A small multi-label image tagger, trained from scratch.
Model: 0.877M parameters, 24-pixel images, norm batchnorm, activation relu, depths [3, 3, 3].
Training: muon at rate 0.023, batches of 384.
Data: trained on regions of photos with short descriptions (Visual Genome), 101725 training examples.
Rows from block 3, named by matrix and row number. Each number is 200 + 30 x the weight over the matrix's rms, rounded and kept within 0 to 999. All counts start at 0.
# conv: 3x3 conv, stride 2 (model.blocks.3.conv.weight, 96x64x3x3), inputs 6-11, a 3x3 kernel for each
conv.0,233,233,208,243,225,203,169,183,180,209,199,194,195,205,223,189,200,182,168,157,167,192,207,172,230,227,190,160,202,201,173,208,152,186,177,166,204,182,180,193,174,170,209,189,188,202,201,205,185,155,187,178,163,176
conv.1,151,176,224,149,129,165,147,148,173,228,221,196,221,217,199,208,190,171,145,167,164,124,152,160,130,169,184,186,222,219,186,204,214,204,231,230,199,186,181,207,197,199,220,191,185,179,162,156,190,188,190,236,230,181
conv.2,206,176,147,206,184,183,208,197,182,202,196,215,216,205,211,222,222,213,214,197,234,186,169,214,187,175,202,188,188,200,204,177,193,205,169,191,181,143,177,194,169,178,210,171,134,239,225,182,219,194,185,192,184,201
conv.3,188,233,215,194,210,186,205,209,191,238,236,180,233,245,232,191,204,215,166,189,189,188,203,176,189,165,148,159,166,150,183,186,178,200,181,180,155,194,164,152,174,179,180,192,193,210,264,201,196,233,220,164,222,195
conv.4,193,205,198,215,216,191,186,212,236,222,225,190,239,236,203,233,229,211,242,223,177,244,207,172,228,190,191,193,229,188,255,265,221,226,257,252,212,202,224,221,213,212,176,167,218,256,277,220,245,259,207,218,214,198
conv.5,151,157,161,191,183,184,166,203,197,199,182,194,208,179,180,240,230,188,210,177,145,203,178,161,180,202,209,199,178,141,206,182,120,198,196,184,198,210,145,208,202,158,212,220,216,219,205,186,200,196,172,211,184,183
conv.6,207,235,201,179,182,179,175,145,146,222,213,219,208,193,195,217,194,181,199,206,199,194,193,216,201,214,238,200,179,164,239,184,159,211,205,204,203,174,216,208,279,301,150,270,286,221,235,212,208,252,194,220,272,204
conv.7,264,219,220,206,201,210,209,192,208,209,184,200,223,198,209,262,246,214,135,139,153,152,144,181,185,221,234,223,206,211,178,192,197,200,212,172,216,211,199,203,189,216,173,177,214,155,208,201,205,216,214,251,240,224
conv.8,164,141,191,224,199,196,224,202,172,177,190,194,183,170,176,214,201,177,185,166,218,150,152,219,162,151,189,225,184,211,234,227,217,221,221,173,230,162,92,260,219,126,253,227,157,240,248,252,200,218,242,187,197,209
conv.9,189,180,163,196,194,180,238,181,153,172,191,195,184,171,165,173,165,167,209,234,220,178,223,246,199,226,212,223,238,204,230,241,193,218,197,172,268,238,234,267,227,222,205,224,190,208,251,260,190,202,200,191,177,175
conv.10,185,201,240,235,241,286,210,223,219,213,225,233,215,228,226,190,236,230,232,237,275,256,285,327,216,234,266,199,175,171,158,188,194,183,195,172,206,192,206,182,160,188,164,169,160,215,234,225,222,196,185,225,200,161
conv.11,260,221,231,205,181,193,163,157,165,265,239,201,277,247,216,271,228,231,144,215,229,147,151,160,164,164,172,180,160,184,183,158,197,170,151,209,215,201,238,165,183,217,176,201,201,214,168,181,142,126,154,112,115,131
conv.12,189,179,173,182,189,168,183,193,170,243,256,237,207,250,228,219,233,177,167,181,240,151,185,235,190,225,260,220,209,179,151,177,186,141,160,186,180,201,192,177,216,244,193,246,223,205,199,190,218,189,178,215,204,197
conv.13,159,199,272,185,197,218,207,202,216,188,181,165,190,156,153,203,208,156,204,278,256,191,231,248,169,195,190,206,173,180,170,171,193,193,170,178,195,157,168,200,196,216,225,202,203,245,223,183,182,212,191,176,202,172
conv.14,241,231,178,219,168,142,165,120,95,173,216,204,189,201,201,184,186,209,201,239,244,203,230,212,181,229,208,247,260,239,233,281,256,208,237,228,203,208,221,224,212,216,212,240,203,184,170,178,205,184,194,209,224,238
conv.15,259,271,251,235,265,247,185,183,184,236,228,208,188,188,169,169,183,207,192,222,202,218,214,219,203,232,207,209,219,204,254,244,229,246,249,247,198,209,208,208,200,172,206,181,176,201,222,220,214,243,226,244,259,224
conv.16,250,190,172,201,156,191,213,171,197,214,177,219,209,205,262,164,208,240,180,173,176,162,163,132,155,152,152,170,168,219,179,222,244,214,211,212,160,216,258,223,241,241,248,213,190,197,193,179,182,198,223,176,193,189
conv.17,164,199,233,207,210,239,186,203,182,173,192,184,152,162,162,149,176,163,192,218,218,194,208,211,188,176,205,173,184,190,198,158,181,212,188,201,195,197,185,208,191,184,210,179,193,216,211,214,202,201,223,210,214,241
conv.18,184,223,239,192,237,246,220,225,254,198,262,292,205,249,260,180,226,254,157,176,217,176,167,194,172,174,183,165,221,216,193,190,226,178,219,249,216,229,215,197,197,223,165,158,221,165,174,187,220,206,194,257,210,236
conv.19,194,216,197,149,201,182,146,148,157,203,244,243,249,262,229,212,224,246,184,199,202,202,184,215,218,202,202,202,183,182,203,193,187,167,189,189,253,205,161,241,212,168,252,208,189,187,222,235,172,185,228,193,197,195
conv.20,181,139,137,206,174,142,229,188,233,157,177,185,144,162,160,155,162,191,180,211,205,179,186,191,184,181,199,212,252,218,206,216,217,220,199,198,218,244,213,226,231,218,210,192,184,197,198,201,206,216,210,227,231,221
conv.21,169,185,164,124,114,131,163,116,185,174,206,197,207,217,197,211,208,221,152,173,181,153,151,160,189,183,184,167,150,172,150,105,139,146,105,151,175,204,203,223,212,214,226,226,184,179,151,131,171,151,146,250,243,209
conv.22,204,190,198,167,168,191,194,192,203,205,215,235,203,204,208,154,190,188,262,257,192,248,214,187,232,175,182,188,184,205,194,200,174,191,188,174,209,284,280,242,269,237,248,274,253,201,222,215,222,253,224,264,272,262
conv.23,228,264,235,225,290,202,234,250,160,235,222,195,205,199,236,207,214,218,147,154,188,168,171,187,219,193,182,224,237,233,265,262,229,253,208,210,238,235,235,225,236,219,200,187,197,197,224,256,203,209,227,211,185,192
conv.24,149,190,160,177,169,155,204,200,175,185,178,187,193,194,191,177,189,193,206,193,215,205,201,196,199,197,220,214,225,233,212,242,235,220,247,228,190,146,139,185,148,159,198,204,212,234,232,200,227,226,208,229,259,223
conv.25,239,242,232,222,212,216,207,213,230,223,212,195,212,224,202,215,204,200,216,189,219,230,203,198,196,192,180,200,205,240,198,197,194,226,185,210,212,219,198,230,234,174,203,202,206,195,188,183,152,187,191,147,199,178
conv.26,213,231,251,167,170,173,154,136,132,188,207,213,205,200,186,225,199,188,216,185,169,164,162,164,186,165,182,217,233,236,200,198,227,195,154,183,233,169,206,193,170,189,174,231,217,163,192,219,195,151,159,240,198,175
conv.27,167,207,206,229,253,248,195,220,226,146,188,194,184,192,217,185,230,214,184,190,214,204,172,206,206,210,216,236,222,208,217,214,187,191,216,180,196,228,164,200,228,204,232,231,208,164,247,221,161,243,216,125,220,183
conv.28,198,189,212,174,198,218,189,210,205,200,231,244,225,206,209,189,205,209,196,170,179,178,171,197,193,210,244,199,213,211,206,226,246,204,208,258,234,201,171,202,207,204,175,198,200,260,238,193,203,189,167,211,215,176
conv.29,233,199,190,198,174,157,207,198,184,191,172,181,198,183,219,217,203,232,166,192,199,173,229,232,175,175,240,155,175,218,196,153,198,191,181,266,191,211,184,187,202,145,189,210,189,247,223,214,216,238,229,207,187,174
conv.30,240,215,183,244,232,196,260,243,186,187,161,201,217,191,179,254,241,206,193,218,227,234,264,264,213,252,268,178,157,140,133,164,154,137,173,166,198,222,229,198,263,259,167,276,272,183,215,225,225,194,226,237,201,206
conv.31,217,213,205,186,158,152,173,181,153,223,192,205,184,193,207,181,167,167,189,192,198,181,194,192,222,182,156,198,234,216,191,204,195,173,198,195,195,214,196,201,207,218,220,212,235,251,304,263,209,247,250,234,276,229
conv.32,224,248,222,177,200,190,175,191,198,179,192,204,206,226,224,209,213,202,193,211,218,202,228,223,168,197,192,190,204,184,188,205,212,195,191,208,181,182,199,194,204,210,209,226,254,193,164,191,209,160,206,191,167,187
conv.33,204,220,206,265,236,233,298,247,274,164,166,191,141,166,170,177,190,211,182,175,196,178,170,194,189,192,190,181,185,199,183,156,160,189,161,185,132,153,187,142,151,178,166,144,137,216,220,221,224,212,222,204,233,236
conv.34,187,190,179,167,197,202,178,214,217,169,177,192,184,186,166,161,178,197,192,217,265,181,190,226,230,213,180,175,234,220,284,313,230,251,282,188,201,181,205,210,204,188,241,174,148,212,226,187,237,227,200,236,228,173
conv.35,184,191,175,164,128,151,180,157,171,201,142,133,183,154,139,217,164,161,229,225,226,230,205,225,214,201,189,219,223,219,234,218,255,191,193,234,199,220,205,185,192,207,182,236,208,175,214,188,206,231,226,226,274,235
conv.36,159,160,202,201,192,208,266,223,219,186,200,235,201,194,203,191,217,229,225,207,196,202,183,184,217,196,215,161,170,179,181,218,211,210,212,202,208,201,227,213,198,198,203,181,165,184,241,249,160,198,218,213,200,210
conv.37,207,155,178,185,136,135,178,152,137,197,194,190,196,199,192,192,174,172,239,216,175,233,201,187,208,179,194,225,209,186,222,218,224,229,202,168,250,228,199,228,225,217,238,201,187,195,236,220,219,257,211,218,274,235
conv.38,179,172,161,179,200,194,194,171,212,222,194,189,191,178,167,214,229,200,249,223,173,222,202,173,199,217,236,218,180,146,220,191,178,218,208,186,263,207,152,266,175,151,206,153,158,226,251,244,198,214,174,191,152,160
conv.39,172,164,181,164,166,176,135,147,186,152,150,179,159,141,160,188,187,193,195,216,217,209,220,211,239,243,203,226,203,176,152,159,191,133,172,212,154,144,210,185,232,267,195,229,215,167,175,177,170,189,150,221,213,192
conv.40,191,194,178,132,153,144,186,186,160,183,224,235,214,244,257,239,271,259,183,219,248,196,244,278,189,220,252,214,231,226,217,237,238,216,215,249,223,205,213,202,206,208,190,182,177,184,189,176,163,180,164,156,198,197
conv.41,221,183,171,233,216,201,192,194,165,174,169,189,166,137,184,219,194,158,190,178,170,221,189,209,233,205,197,166,185,179,174,135,166,161,159,189,165,192,264,167,192,216,204,194,212,142,159,180,185,202,185,207,231,197
conv.42,174,245,214,193,245,258,218,247,250,216,223,219,205,201,212,188,201,209,167,173,151,131,159,180,168,178,188,187,214,209,186,233,213,188,175,195,207,208,211,218,237,221,214,219,209,220,227,193,198,230,206,184,201,199
conv.43,233,200,204,181,164,209,163,147,226,182,223,195,158,193,202,183,165,209,168,155,170,162,161,197,199,175,185,214,214,180,248,249,229,224,226,234,181,212,238,195,209,216,231,233,211,174,194,173,181,199,195,192,209,213
conv.44,171,142,187,161,174,205,202,211,242,137,205,223,159,195,211,199,188,194,195,192,207,204,162,196,163,167,210,210,200,226,190,154,163,157,120,156,227,283,248,239,250,211,225,195,172,161,156,158,194,146,194,237,196,186
conv.45,192,198,209,193,196,195,217,227,220,137,150,170,135,156,166,155,174,185,273,267,233,247,256,274,246,236,235,210,203,199,261,255,260,237,256,261,179,201,198,165,203,208,188,234,218,155,230,229,144,188,198,158,201,216
conv.46,174,216,236,139,136,179,168,171,184,171,193,167,156,159,150,140,195,193,205,209,172,195,210,171,167,176,190,197,182,173,188,200,217,197,225,239,175,214,210,156,199,205,161,199,240,228,210,212,227,205,189,240,194,164
conv.47,249,198,178,230,219,203,177,195,223,187,168,155,183,185,214,199,188,181,208,204,213,173,197,206,191,226,234,281,257,187,280,265,217,211,195,180,119,157,225,180,183,178,179,175,177,195,167,182,197,173,219,181,195,213
conv.48,266,253,233,191,176,194,190,145,139,182,229,216,175,220,257,176,238,239,205,232,235,165,207,220,145,174,243,217,187,250,236,210,226,228,216,195,179,151,177,132,165,179,146,151,148,172,152,174,171,172,184,188,178,177
conv.49,188,178,186,161,152,183,209,207,211,211,251,245,176,216,215,172,198,208,184,211,200,236,245,219,250,231,216,165,161,146,199,209,169,226,229,224,245,208,201,235,181,199,138,151,163,178,189,151,192,177,159,202,181,158
conv.50,156,207,203,165,149,165,227,169,169,197,181,172,206,161,161,202,175,184,218,152,144,216,175,178,205,205,195,247,187,180,239,235,181,238,233,180,184,188,199,177,208,192,193,196,162,224,224,225,206,209,207,200,188,209
conv.51,200,167,165,226,235,227,238,252,246,236,217,227,234,206,237,216,203,215,179,186,166,194,202,178,182,185,206,216,202,196,199,216,228,188,221,221,173,173,167,135,140,166,178,160,197,166,187,213,218,231,247,243,203,217
conv.52,209,175,175,205,168,174,167,167,202,229,214,218,214,207,211,198,204,191,215,211,204,188,156,171,169,146,175,167,181,168,167,158,144,182,153,148,258,233,180,194,208,185,206,202,170,202,215,191,168,148,184,201,204,237
conv.53,239,208,168,254,208,173,263,205,152,169,179,198,196,179,189,207,226,204,234,252,240,246,278,230,234,233,235,188,192,212,174,173,216,181,174,193,196,225,229,208,200,215,190,185,215,201,206,197,188,220,220,228,238,235
conv.54,159,174,201,178,162,166,210,170,185,152,185,238,188,206,188,205,220,209,206,224,228,235,255,249,232,240,228,183,171,192,181,196,222,162,201,220,184,177,151,158,163,145,185,175,182,192,176,195,232,178,183,215,209,211
conv.55,222,185,199,191,199,206,224,185,163,247,228,221,233,219,197,240,231,227,140,155,190,180,167,171,184,202,201,134,181,192,160,195,194,195,195,211,206,185,209,187,142,139,206,158,113,210,203,191,224,243,210,237,255,251
conv.56,233,203,185,230,181,155,226,183,193,181,218,216,215,215,189,197,197,180,145,188,158,194,213,192,198,182,165,223,248,237,225,215,177,161,131,96,218,201,177,213,161,170,176,167,183,183,196,208,157,174,186,205,202,191
conv.57,285,241,224,247,202,198,192,154,181,213,240,228,220,237,234,172,204,248,183,174,152,145,144,204,182,189,257,203,201,232,206,184,250,175,212,233,189,211,207,172,181,187,200,192,191,253,205,175,229,219,204,272,229,235
conv.58,129,185,226,128,244,249,160,243,218,247,189,196,187,199,168,213,211,178,198,213,178,183,234,239,209,244,243,196,226,238,154,232,268,208,244,233,239,253,230,283,263,220,286,237,160,192,188,209,199,195,207,182,179,200
conv.59,188,231,235,200,194,202,235,191,177,221,190,217,211,200,194,195,183,185,193,192,161,182,170,158,178,169,195,261,260,237,213,207,221,196,206,204,156,159,169,157,135,179,160,165,161,156,206,208,154,215,207,146,221,195
conv.60,179,170,172,186,204,191,186,203,239,202,201,197,192,204,192,179,185,174,205,217,204,160,190,220,195,177,185,219,224,210,217,254,231,226,263,241,223,214,202,190,208,206,172,168,150,218,211,222,220,218,213,206,194,197
conv.61,177,224,223,160,214,195,191,204,191,185,215,206,190,192,184,214,197,190,192,221,251,191,212,225,223,209,179,229,211,211,227,194,212,227,189,209,239,241,200,238,239,213,219,206,186,183,157,180,184,165,196,160,166,191
conv.62,205,210,200,184,196,155,221,220,152,234,234,210,254,235,195,257,245,212,217,202,181,207,197,176,208,183,151,201,188,156,219,178,140,211,172,144,267,241,226,204,220,248,204,207,240,178,219,249,177,221,200,210,236,212
conv.63,212,231,242,240,217,218,232,234,243,196,226,238,154,165,191,172,165,215,212,209,210,169,174,200,156,194,215,189,178,189,179,181,217,185,169,193,214,159,186,200,168,154,212,202,125,223,234,179,177,198,200,153,165,170
conv.64,197,211,246,187,195,265,211,220,249,190,200,212,240,234,233,261,263,234,176,171,178,176,173,185,217,192,186,193,173,166,221,224,212,193,213,208,159,218,210,178,175,173,215,219,197,195,189,163,192,171,146,176,164,140
conv.65,180,138,126,209,174,143,217,221,177,157,174,181,122,146,158,133,135,161,217,182,186,265,227,233,251,223,188,183,209,216,225,246,227,213,203,250,188,214,228,207,212,216,202,202,187,209,223,220,196,241,253,182,236,229
conv.66,207,221,231,218,266,266,180,236,226,195,189,171,186,187,170,189,191,197,215,233,233,244,274,252,253,255,223,176,181,161,176,161,162,153,182,181,192,186,192,178,171,153,185,186,153,206,227,187,228,208,188,227,221,187
conv.67,206,227,221,195,175,192,205,181,164,201,197,180,172,183,178,184,181,201,168,190,210,205,201,205,193,221,217,194,214,191,164,183,197,196,210,199,184,168,203,202,165,138,222,181,125,235,247,212,223,240,223,236,244,227
conv.68,197,184,161,217,207,201,237,202,197,220,235,226,243,262,244,207,227,228,218,202,232,225,202,219,197,179,193,191,228,220,189,217,195,189,183,200,240,212,188,250,283,285,235,283,282,153,185,225,161,137,188,171,161,178
conv.69,266,273,217,215,211,176,230,215,147,195,187,189,190,203,201,192,207,216,172,161,177,177,177,202,164,165,196,183,173,186,198,184,185,194,170,185,150,171,164,178,183,185,165,166,151,189,145,180,218,185,202,238,201,202
conv.70,244,167,149,241,173,175,207,137,139,233,150,134,182,149,153,198,197,169,181,178,217,191,186,219,215,218,214,178,207,192,176,185,205,200,183,196,166,186,207,150,210,234,154,189,222,166,183,199,205,203,157,224,212,191
conv.71,204,207,134,205,201,163,216,205,147,202,184,159,228,176,177,235,211,206,185,150,236,205,175,281,248,189,270,212,219,200,196,216,175,220,178,202,207,209,212,199,186,210,172,167,198,180,180,191,207,196,192,206,210,209
conv.72,188,156,177,181,158,171,243,163,216,198,188,200,178,180,203,212,215,254,205,220,227,189,190,210,170,187,176,181,187,218,164,174,182,189,175,157,154,172,174,161,151,175,178,197,191,189,223,216,253,248,214,218,210,200
conv.73,189,194,172,200,202,207,210,213,226,158,159,153,171,159,140,215,185,169,214,180,174,178,169,148,205,173,139,207,202,217,239,210,236,219,236,224,205,181,165,210,173,153,217,163,142,204,252,250,215,234,212,178,207,202
conv.74,255,232,181,237,195,190,216,181,176,244,229,220,222,245,240,191,235,219,190,191,228,216,207,244,231,193,236,191,159,186,178,155,154,168,182,161,172,183,178,215,209,204,202,239,220,238,247,247,216,221,223,216,215,193
conv.75,243,198,162,248,218,215,180,200,242,222,237,179,239,249,198,204,188,187,173,214,213,217,250,209,198,224,213,171,208,194,190,208,157,196,189,191,201,256,251,178,237,248,174,234,213,172,182,177,137,168,162,168,170,161
conv.76,230,209,164,227,171,142,207,157,146,224,200,204,219,221,203,216,199,209,201,213,253,167,204,211,210,172,191,209,192,182,202,194,198,194,202,193,172,228,214,173,215,181,203,191,190,180,190,180,258,260,226,233,269,250
conv.77,164,138,170,159,121,119,175,94,83,192,157,191,191,179,201,200,203,199,170,215,231,198,225,211,209,211,208,225,243,239,229,243,239,218,232,223,245,200,197,229,203,219,180,210,201,212,215,210,223,222,208,253,271,243
conv.78,148,167,147,234,209,169,202,191,180,207,205,188,182,225,200,197,197,187,197,196,203,162,174,226,178,183,204,166,165,161,184,216,199,197,209,209,171,192,215,191,206,212,183,174,210,184,216,206,169,178,177,189,179,174
conv.79,213,221,224,137,100,144,89,50,140,207,220,207,224,225,206,230,251,223,168,196,182,221,236,204,196,210,207,219,190,174,264,233,211,246,230,216,238,217,185,214,227,195,188,184,204,165,180,208,179,154,183,192,132,148
conv.80,152,179,195,216,213,213,179,178,205,229,210,206,192,167,182,209,191,175,195,204,176,170,184,205,171,185,176,214,214,242,211,215,206,189,159,162,165,167,185,139,135,147,145,142,177,201,183,213,185,185,211,193,209,216
conv.81,186,181,201,148,163,178,157,142,169,234,208,192,233,200,218,183,213,246,152,124,151,133,87,127,198,139,139,198,174,172,232,186,208,240,216,222,214,234,205,185,204,167,186,203,149,156,199,215,165,182,171,215,194,188
conv.82,217,257,266,153,191,207,174,252,212,165,183,191,174,188,168,171,212,201,236,166,140,230,192,173,211,193,226,203,225,171,208,229,197,191,209,219,215,213,200,232,252,243,238,263,254,193,139,155,202,131,131,170,176,167
conv.83,180,161,144,215,178,164,254,221,208,237,270,254,248,296,238,233,211,191,223,247,217,270,264,210,197,204,177,242,209,163,198,172,150,199,171,158,201,169,188,236,220,222,207,211,221,191,208,198,211,243,244,195,237,245
conv.84,136,144,138,178,171,183,250,212,234,174,190,161,177,202,177,216,234,193,187,227,198,198,209,196,191,200,219,199,238,245,209,193,208,169,175,169,181,203,211,190,232,255,214,238,219,257,266,214,242,241,181,230,248,219
conv.85,184,165,132,171,177,189,177,223,210,246,254,232,223,269,247,230,230,236,260,239,250,218,207,222,251,239,230,221,151,184,209,151,157,217,195,145,163,218,185,178,222,202,200,220,197,178,176,180,181,160,171,195,170,199
conv.86,157,167,184,190,209,232,201,204,228,185,166,164,198,166,175,172,136,161,176,184,196,174,198,202,196,203,213,203,172,188,166,153,155,174,167,139,224,185,223,184,156,196,188,189,190,139,99,121,140,112,143,168,166,183
conv.87,186,225,225,175,221,245,187,202,231,178,158,155,137,159,159,171,134,176,234,203,167,220,194,212,193,182,202,172,224,249,188,245,235,215,233,239,224,262,223,244,274,210,230,229,181,211,242,201,219,208,194,202,200,174
conv.88,152,171,183,206,201,187,203,184,173,227,231,183,220,227,223,214,219,224,197,192,171,203,194,191,189,185,203,221,229,259,192,223,266,199,260,238,227,219,207,190,232,223,196,245,214,206,223,227,225,245,228,235,223,178
conv.89,185,178,159,194,195,176,228,197,220,166,157,151,144,137,159,157,156,153,195,209,255,208,201,247,218,209,221,194,205,232,154,164,214,163,145,166,171,162,202,178,175,186,214,214,178,211,183,169,230,222,211,187,201,198
conv.90,195,199,183,209,163,167,201,177,185,172,157,188,161,170,174,194,159,168,189,193,220,178,160,180,179,166,169,172,164,184,206,208,219,202,175,183,243,213,209,201,180,206,194,200,175,180,180,159,212,197,175,207,212,187
conv.91,179,200,217,192,253,256,160,215,217,207,169,178,178,207,192,192,186,173,163,162,175,149,172,197,158,185,182,231,177,182,205,221,211,261,230,185,221,216,214,223,204,167,213,199,193,168,156,210,158,118,120,149,122,157
conv.92,145,174,209,160,161,189,195,206,207,208,224,184,216,228,196,199,198,163,176,176,187,165,203,183,182,147,174,169,233,204,173,202,199,143,183,200,192,192,177,182,176,179,192,157,208,188,164,189,197,214,220,195,233,219
conv.93,189,213,186,190,211,189,212,196,212,162,149,157,169,131,146,173,183,188,193,172,151,171,170,194,190,196,229,198,190,215,235,216,208,199,215,193,190,150,154,148,154,208,165,172,236,183,186,172,209,197,191,222,226,209
conv.94,193,191,175,215,214,152,192,209,198,174,195,190,193,185,179,223,191,162,223,210,157,222,241,202,188,203,222,259,202,168,272,224,139,272,206,132,203,206,223,150,114,161,150,144,142,174,187,209,166,170,191,174,169,209
conv.95,196,151,154,171,146,164,257,206,196,212,174,157,174,161,163,157,136,176,159,182,200,175,210,221,214,193,230,223,211,213,180,201,224,203,207,239,152,184,195,162,155,179,173,180,181,243,213,209,205,193,163,229,212,164