A small multi-label image tagger, trained from scratch.
Model: 24-pixel images, norm batchnorm, activation relu, depths [3, 3, 3], widths [64, 96, 144].
Training: muon at rate 0.023, 19200 steps, batches of 384.
Data: 101725 training examples, 72.5 epochs.
Rows from block 2 of a small multi-label image tagger, named by matrix and row number. Each number is 128 + 32 x the weight over its row's rms, rounded and kept within 0 to 255. All counts start at 0. Numbers have three digits each. After the name is the row's rms in percent of the matrix's.
After each channel's rows are labels from the 100 images, of 14848, where the channel reaches its highest value: "patch colour" is the nearest of a few named colours to the mean colour under the peak. Only what is clearly more common there than usual is listed. The data: regions of photos with short descriptions (Visual Genome). In brackets: how many of the 100, against the usual share in percent.
# conv: 3x3 conv (model.blocks.2.conv.weight, 64x64x3x3, each kernel summed), inputs 0-63

conv.19 071:161178136151179139119115144099145095162188126103131131115094069139107161098128125139045098158166143144160073160199094123152187131105121147129117086178094113114116084145133122164105126104063093
patch colour: cyan (39 vs 1.1)

conv.28 081:121100092059078131098080117159099114180134144187147181148091091132115110113105177128061155139137168127143115129183098041080173119167126077121119140125100099137133122124151110170160105104126141
patch colour: black (50 vs 14.7)

conv.49 125:122112123005110157120118112088137114142113117125123148105129128148119127096162122024163153171149102132121137101165113140102144185167161132133106121121139124121135134145152124147130005141129134
patch colour: purple (32 vs 0.1)

conv.33 106:171138107093079133148119080062174111165145135174092109078149084102107149209118041087128141112135111156113133110153098081093129127135153122124125111160135150129105177138091145110138059078130138
patch colour: cyan (28 vs 1.1); blue (26 vs 0.9)

conv.6 115:167102181110165070118134068160101115128145121125184170174130114154149109162196169107154136104140151151061143119136097126090129122147204208102114165098078137120068122129113104137140130130131128
patch colour: red (54 vs 0.9); purple (25 vs 0.1)

conv.43 110:085137102155133075098143117066137092143139101113135071133153105113132152156178067145122136153141167090134117164137140155079144120066130061156141102175154164110170119180116166056159172096133108
patch colour: blue (59 vs 0.9); cyan (31 vs 1.1)

conv.61 096:150146114170114122087123116164112092121145135107109120171134137136118145131119164137163141146120162148106020046068062120147120006153122150104096140122150123112136113152127164111113129127124151
patch colour: red (30 vs 0.9)

conv.32 103:105094077074103133104046198068147087128178133168065165099166117145074098134068105068116109135138157087134139142122135144139170135133098129117113140159133178108116141176103140151132149131149116
patch colour: white (28 vs 6.7); pink (26 vs 10.1)

conv.58 085:118123110108156099172113132095160105161114087125169148125125179111090155173159081153118179160141145100177127147199132126133124145160198008100125089103145138155112120122125100152101123107123170
patch colour: blue (26 vs 0.9)

conv.36 102:159119154175122169100087068145140157105158137119110129150105105142163146093148145127122074154103165135133118076058121160093085124193071142089099166145110158119103139129060143109075106143056137
patch colour: red (57 vs 0.9)

conv.23 085:101146099113152090035133078121078137096130085149135144173096088092161196133122139048132102129113128141184145137143099150083113157152143104094133136139125158143053171140122126075117100134094115
patch colour: red (35 vs 0.9)

conv.47 093:129201039138145114069089166134133157089130112166141102088176106098166102148108172159139210171125101107127158135167143144075142135140128167094148101134109134085160107114088160117133142112090151
patch colour: black (40 vs 14.7)

conv.8 097:079127068120130119140133198198158158136115102086122163125117151161100106123123123184059166096157140078177110135125093173092087123073090131144111088079102116201147104145107134120148144133126114
patch colour: brown (69 vs 30)

conv.30 111:084133060117162161102042120196132096129140123131132053058120097114123107193173140109130143158192120109116154117143118125110123149136115117101112086148110153069101112097096114187143111149110128
patch colour: blue (26 vs 0.9)

conv.13 083:125093173073090170131062117160112122150117152144137094157126108093145148103130159161074163071139098080165114133178115138170141180128158166075134163093087125116155103102132084212114108098133117
patch colour: red (26 vs 0.9)

conv.45 104:146105117112070082149150105134131119171130136167077162095119135131109120119182091160087116140094113133160020106108120150115144062085100102127125118145151126111101126174112157171152074207144146
patch colour: purple (40 vs 0.1); pink (37 vs 10.1)

conv.37 121:124100155136083109143094036132112138105155247167153105148107100124141097117112152109162141112128210158124135102106083167162136129109138164111111147191089114139112148158150079118136133127120151
patch colour: blue (44 vs 0.9); cyan (25 vs 1.1)

conv.1 073:122202160085111093067146129116187140092118113148156227095072129121123153165082069133155104152184174161122139151134122143074115144126122117135130112117109161107129102122085126150094147144080092
patch colour: green (44 vs 0.9)

conv.51 107:107175126160095170157162147132116125081111077146119073081177112118125077113145117132100107155104107147109132135099117143128055084086103060137078102165166112144169134132178159189119105087171159
patch colour: white (37 vs 6.7); pink (33 vs 10.1)

conv.15 097:034076151114144083126093141133123116127149083113115114161156171211136152115080127113125139177148120126090135159143119074078116104140115139110176099108093097145154105151140086130179199097134168
patch colour: orange (54 vs 1.6)

conv.27 096:196138070095147077152075126089139092118106125107108153157121191104089147143022137105117116153156124179168126114129134094119149138155139089163134174127139091107156110093142126078161154101162089
patch colour: green (49 vs 0.9)

conv.14 105:104104106110155080115116098117161129092118067172066125106143114100142126162134165070115092163115072138083114113162116101135108140099049168156141140080133020157146169139144125129144125152144136
patch colour: red (30 vs 0.9)

conv.16 097:168129114148159133117099116099079139133113148172104121144134120194149131135196113010155103158119120112169087048117124094107096131146076150111159094158171124095122135097150155075114119121129113
patch colour: red (46 vs 0.9)

conv.24 102:093137079105048179065108109134113112132103125118078087053147093084099145163101134110129092139086128182074104101146117104161136122086190149126168137135150169119123129145162083093139149135167143
patch colour: cyan (38 vs 1.1); blue (28 vs 0.9)

conv.35 094:079122102111221102180118111126200114140141099097173116111131100131130097186087153128094120076104114171083141150079168095087169114128124140101140181119120132152157106128203087137155138130131112
patch colour: blue (41 vs 0.9)

conv.34 117:146153123105045139103177072061100094176140146112136127135074155107107110107145128154152100129121087115168173143154141122068207162127144157124136188155126133132126137111106158091115099126072070
patch colour: purple (49 vs 0.1)

conv.22 114:107140088135136129135117116137179138166114195104101087089093172185080149130110119141116056062142054170128107105074136194128172136129104162127176138133118138118140114123118091185133170119107106
patch colour: orange (43 vs 1.6)

conv.12 103:180178198137161130197103127132138113140125192144117110147158150098165132085117158122122155107156123142122157155179140141075100136149036144171137106084131109146152138152125166153175116055160121
patch colour: green (29 vs 0.9)

conv.62 121:124115119106138117120126138127123010073122138137144153158125148129138139120116164166132111133140160101115117191178000137108139061127123135136066157117147140097131137139086173132139134116109148
patch colour: purple (33 vs 0.1)

conv.54 099:118147072146131065118109193121115136117105143112093100162142117116142209132159114147106147121140114168116148146169137054190108133181034155146119098131139130150110096118130142072134092191141122
patch colour: red (45 vs 0.9)

conv.29 114:055146117124148142144122110129121188043120114149059121141140178128149125124130106094135153172131097111100137137101087060141148118126104135151060165129159149049127105172102193142147116097150147
patch colour: orange (31 vs 1.6); red (27 vs 0.9)

conv.60 092:072191113142125137114192140141069097110094153096169135125115126100127132109118158115084100146062183052137148152138089130174130151109155045084072140155078142158108138111109114138154133138141128
patch colour: blue (44 vs 0.9)

conv.44 090:123125152157104112161156178180113137175112158130124108133099155099112105142172138124091156114053148131129129066101134145099155157130166114161155123174156096144158127056094088152080134111065043
patch colour: red (44 vs 0.9)

conv.48 103:115140134143136137133120165083131124135087125160114170131080088118017133124126099130155125083143114121157104067049131085136112106097138140165114117122115148116160099067075088151133183124070088
patch colour: green (30 vs 0.9)

conv.9 091:103082113161140140088152083096137109148120085105093156146102132081139146120033107159099132157187099120105145120131151118106162130117138178035140089063180114120111175151141144172109151144111152
patch colour: red (37 vs 0.9); pink (30 vs 10.1)

conv.52 091:121117169171191117178170189155113109096163050077115113112096130176140132075179069085152125182143097134146143153166103190121110104111133163131120112096185123134114095118150123126102115145152114
patch colour: pink (28 vs 10.1)

conv.55 096:132156146106126156122117145157114151078038173142162111126125161175178145156130122143181111144085184084163145157159099112097055138098073136134147119105112092177117127103128107087086068129147100
patch colour: brown (61 vs 30)

conv.25 096:046094110131151092113162116149138122139127191081076198078160070114156082099155119134120110112102108128075108135159144122120097156122148123075142113147136118112191044160141118100141126156132162
patch colour: pink (34 vs 10.1)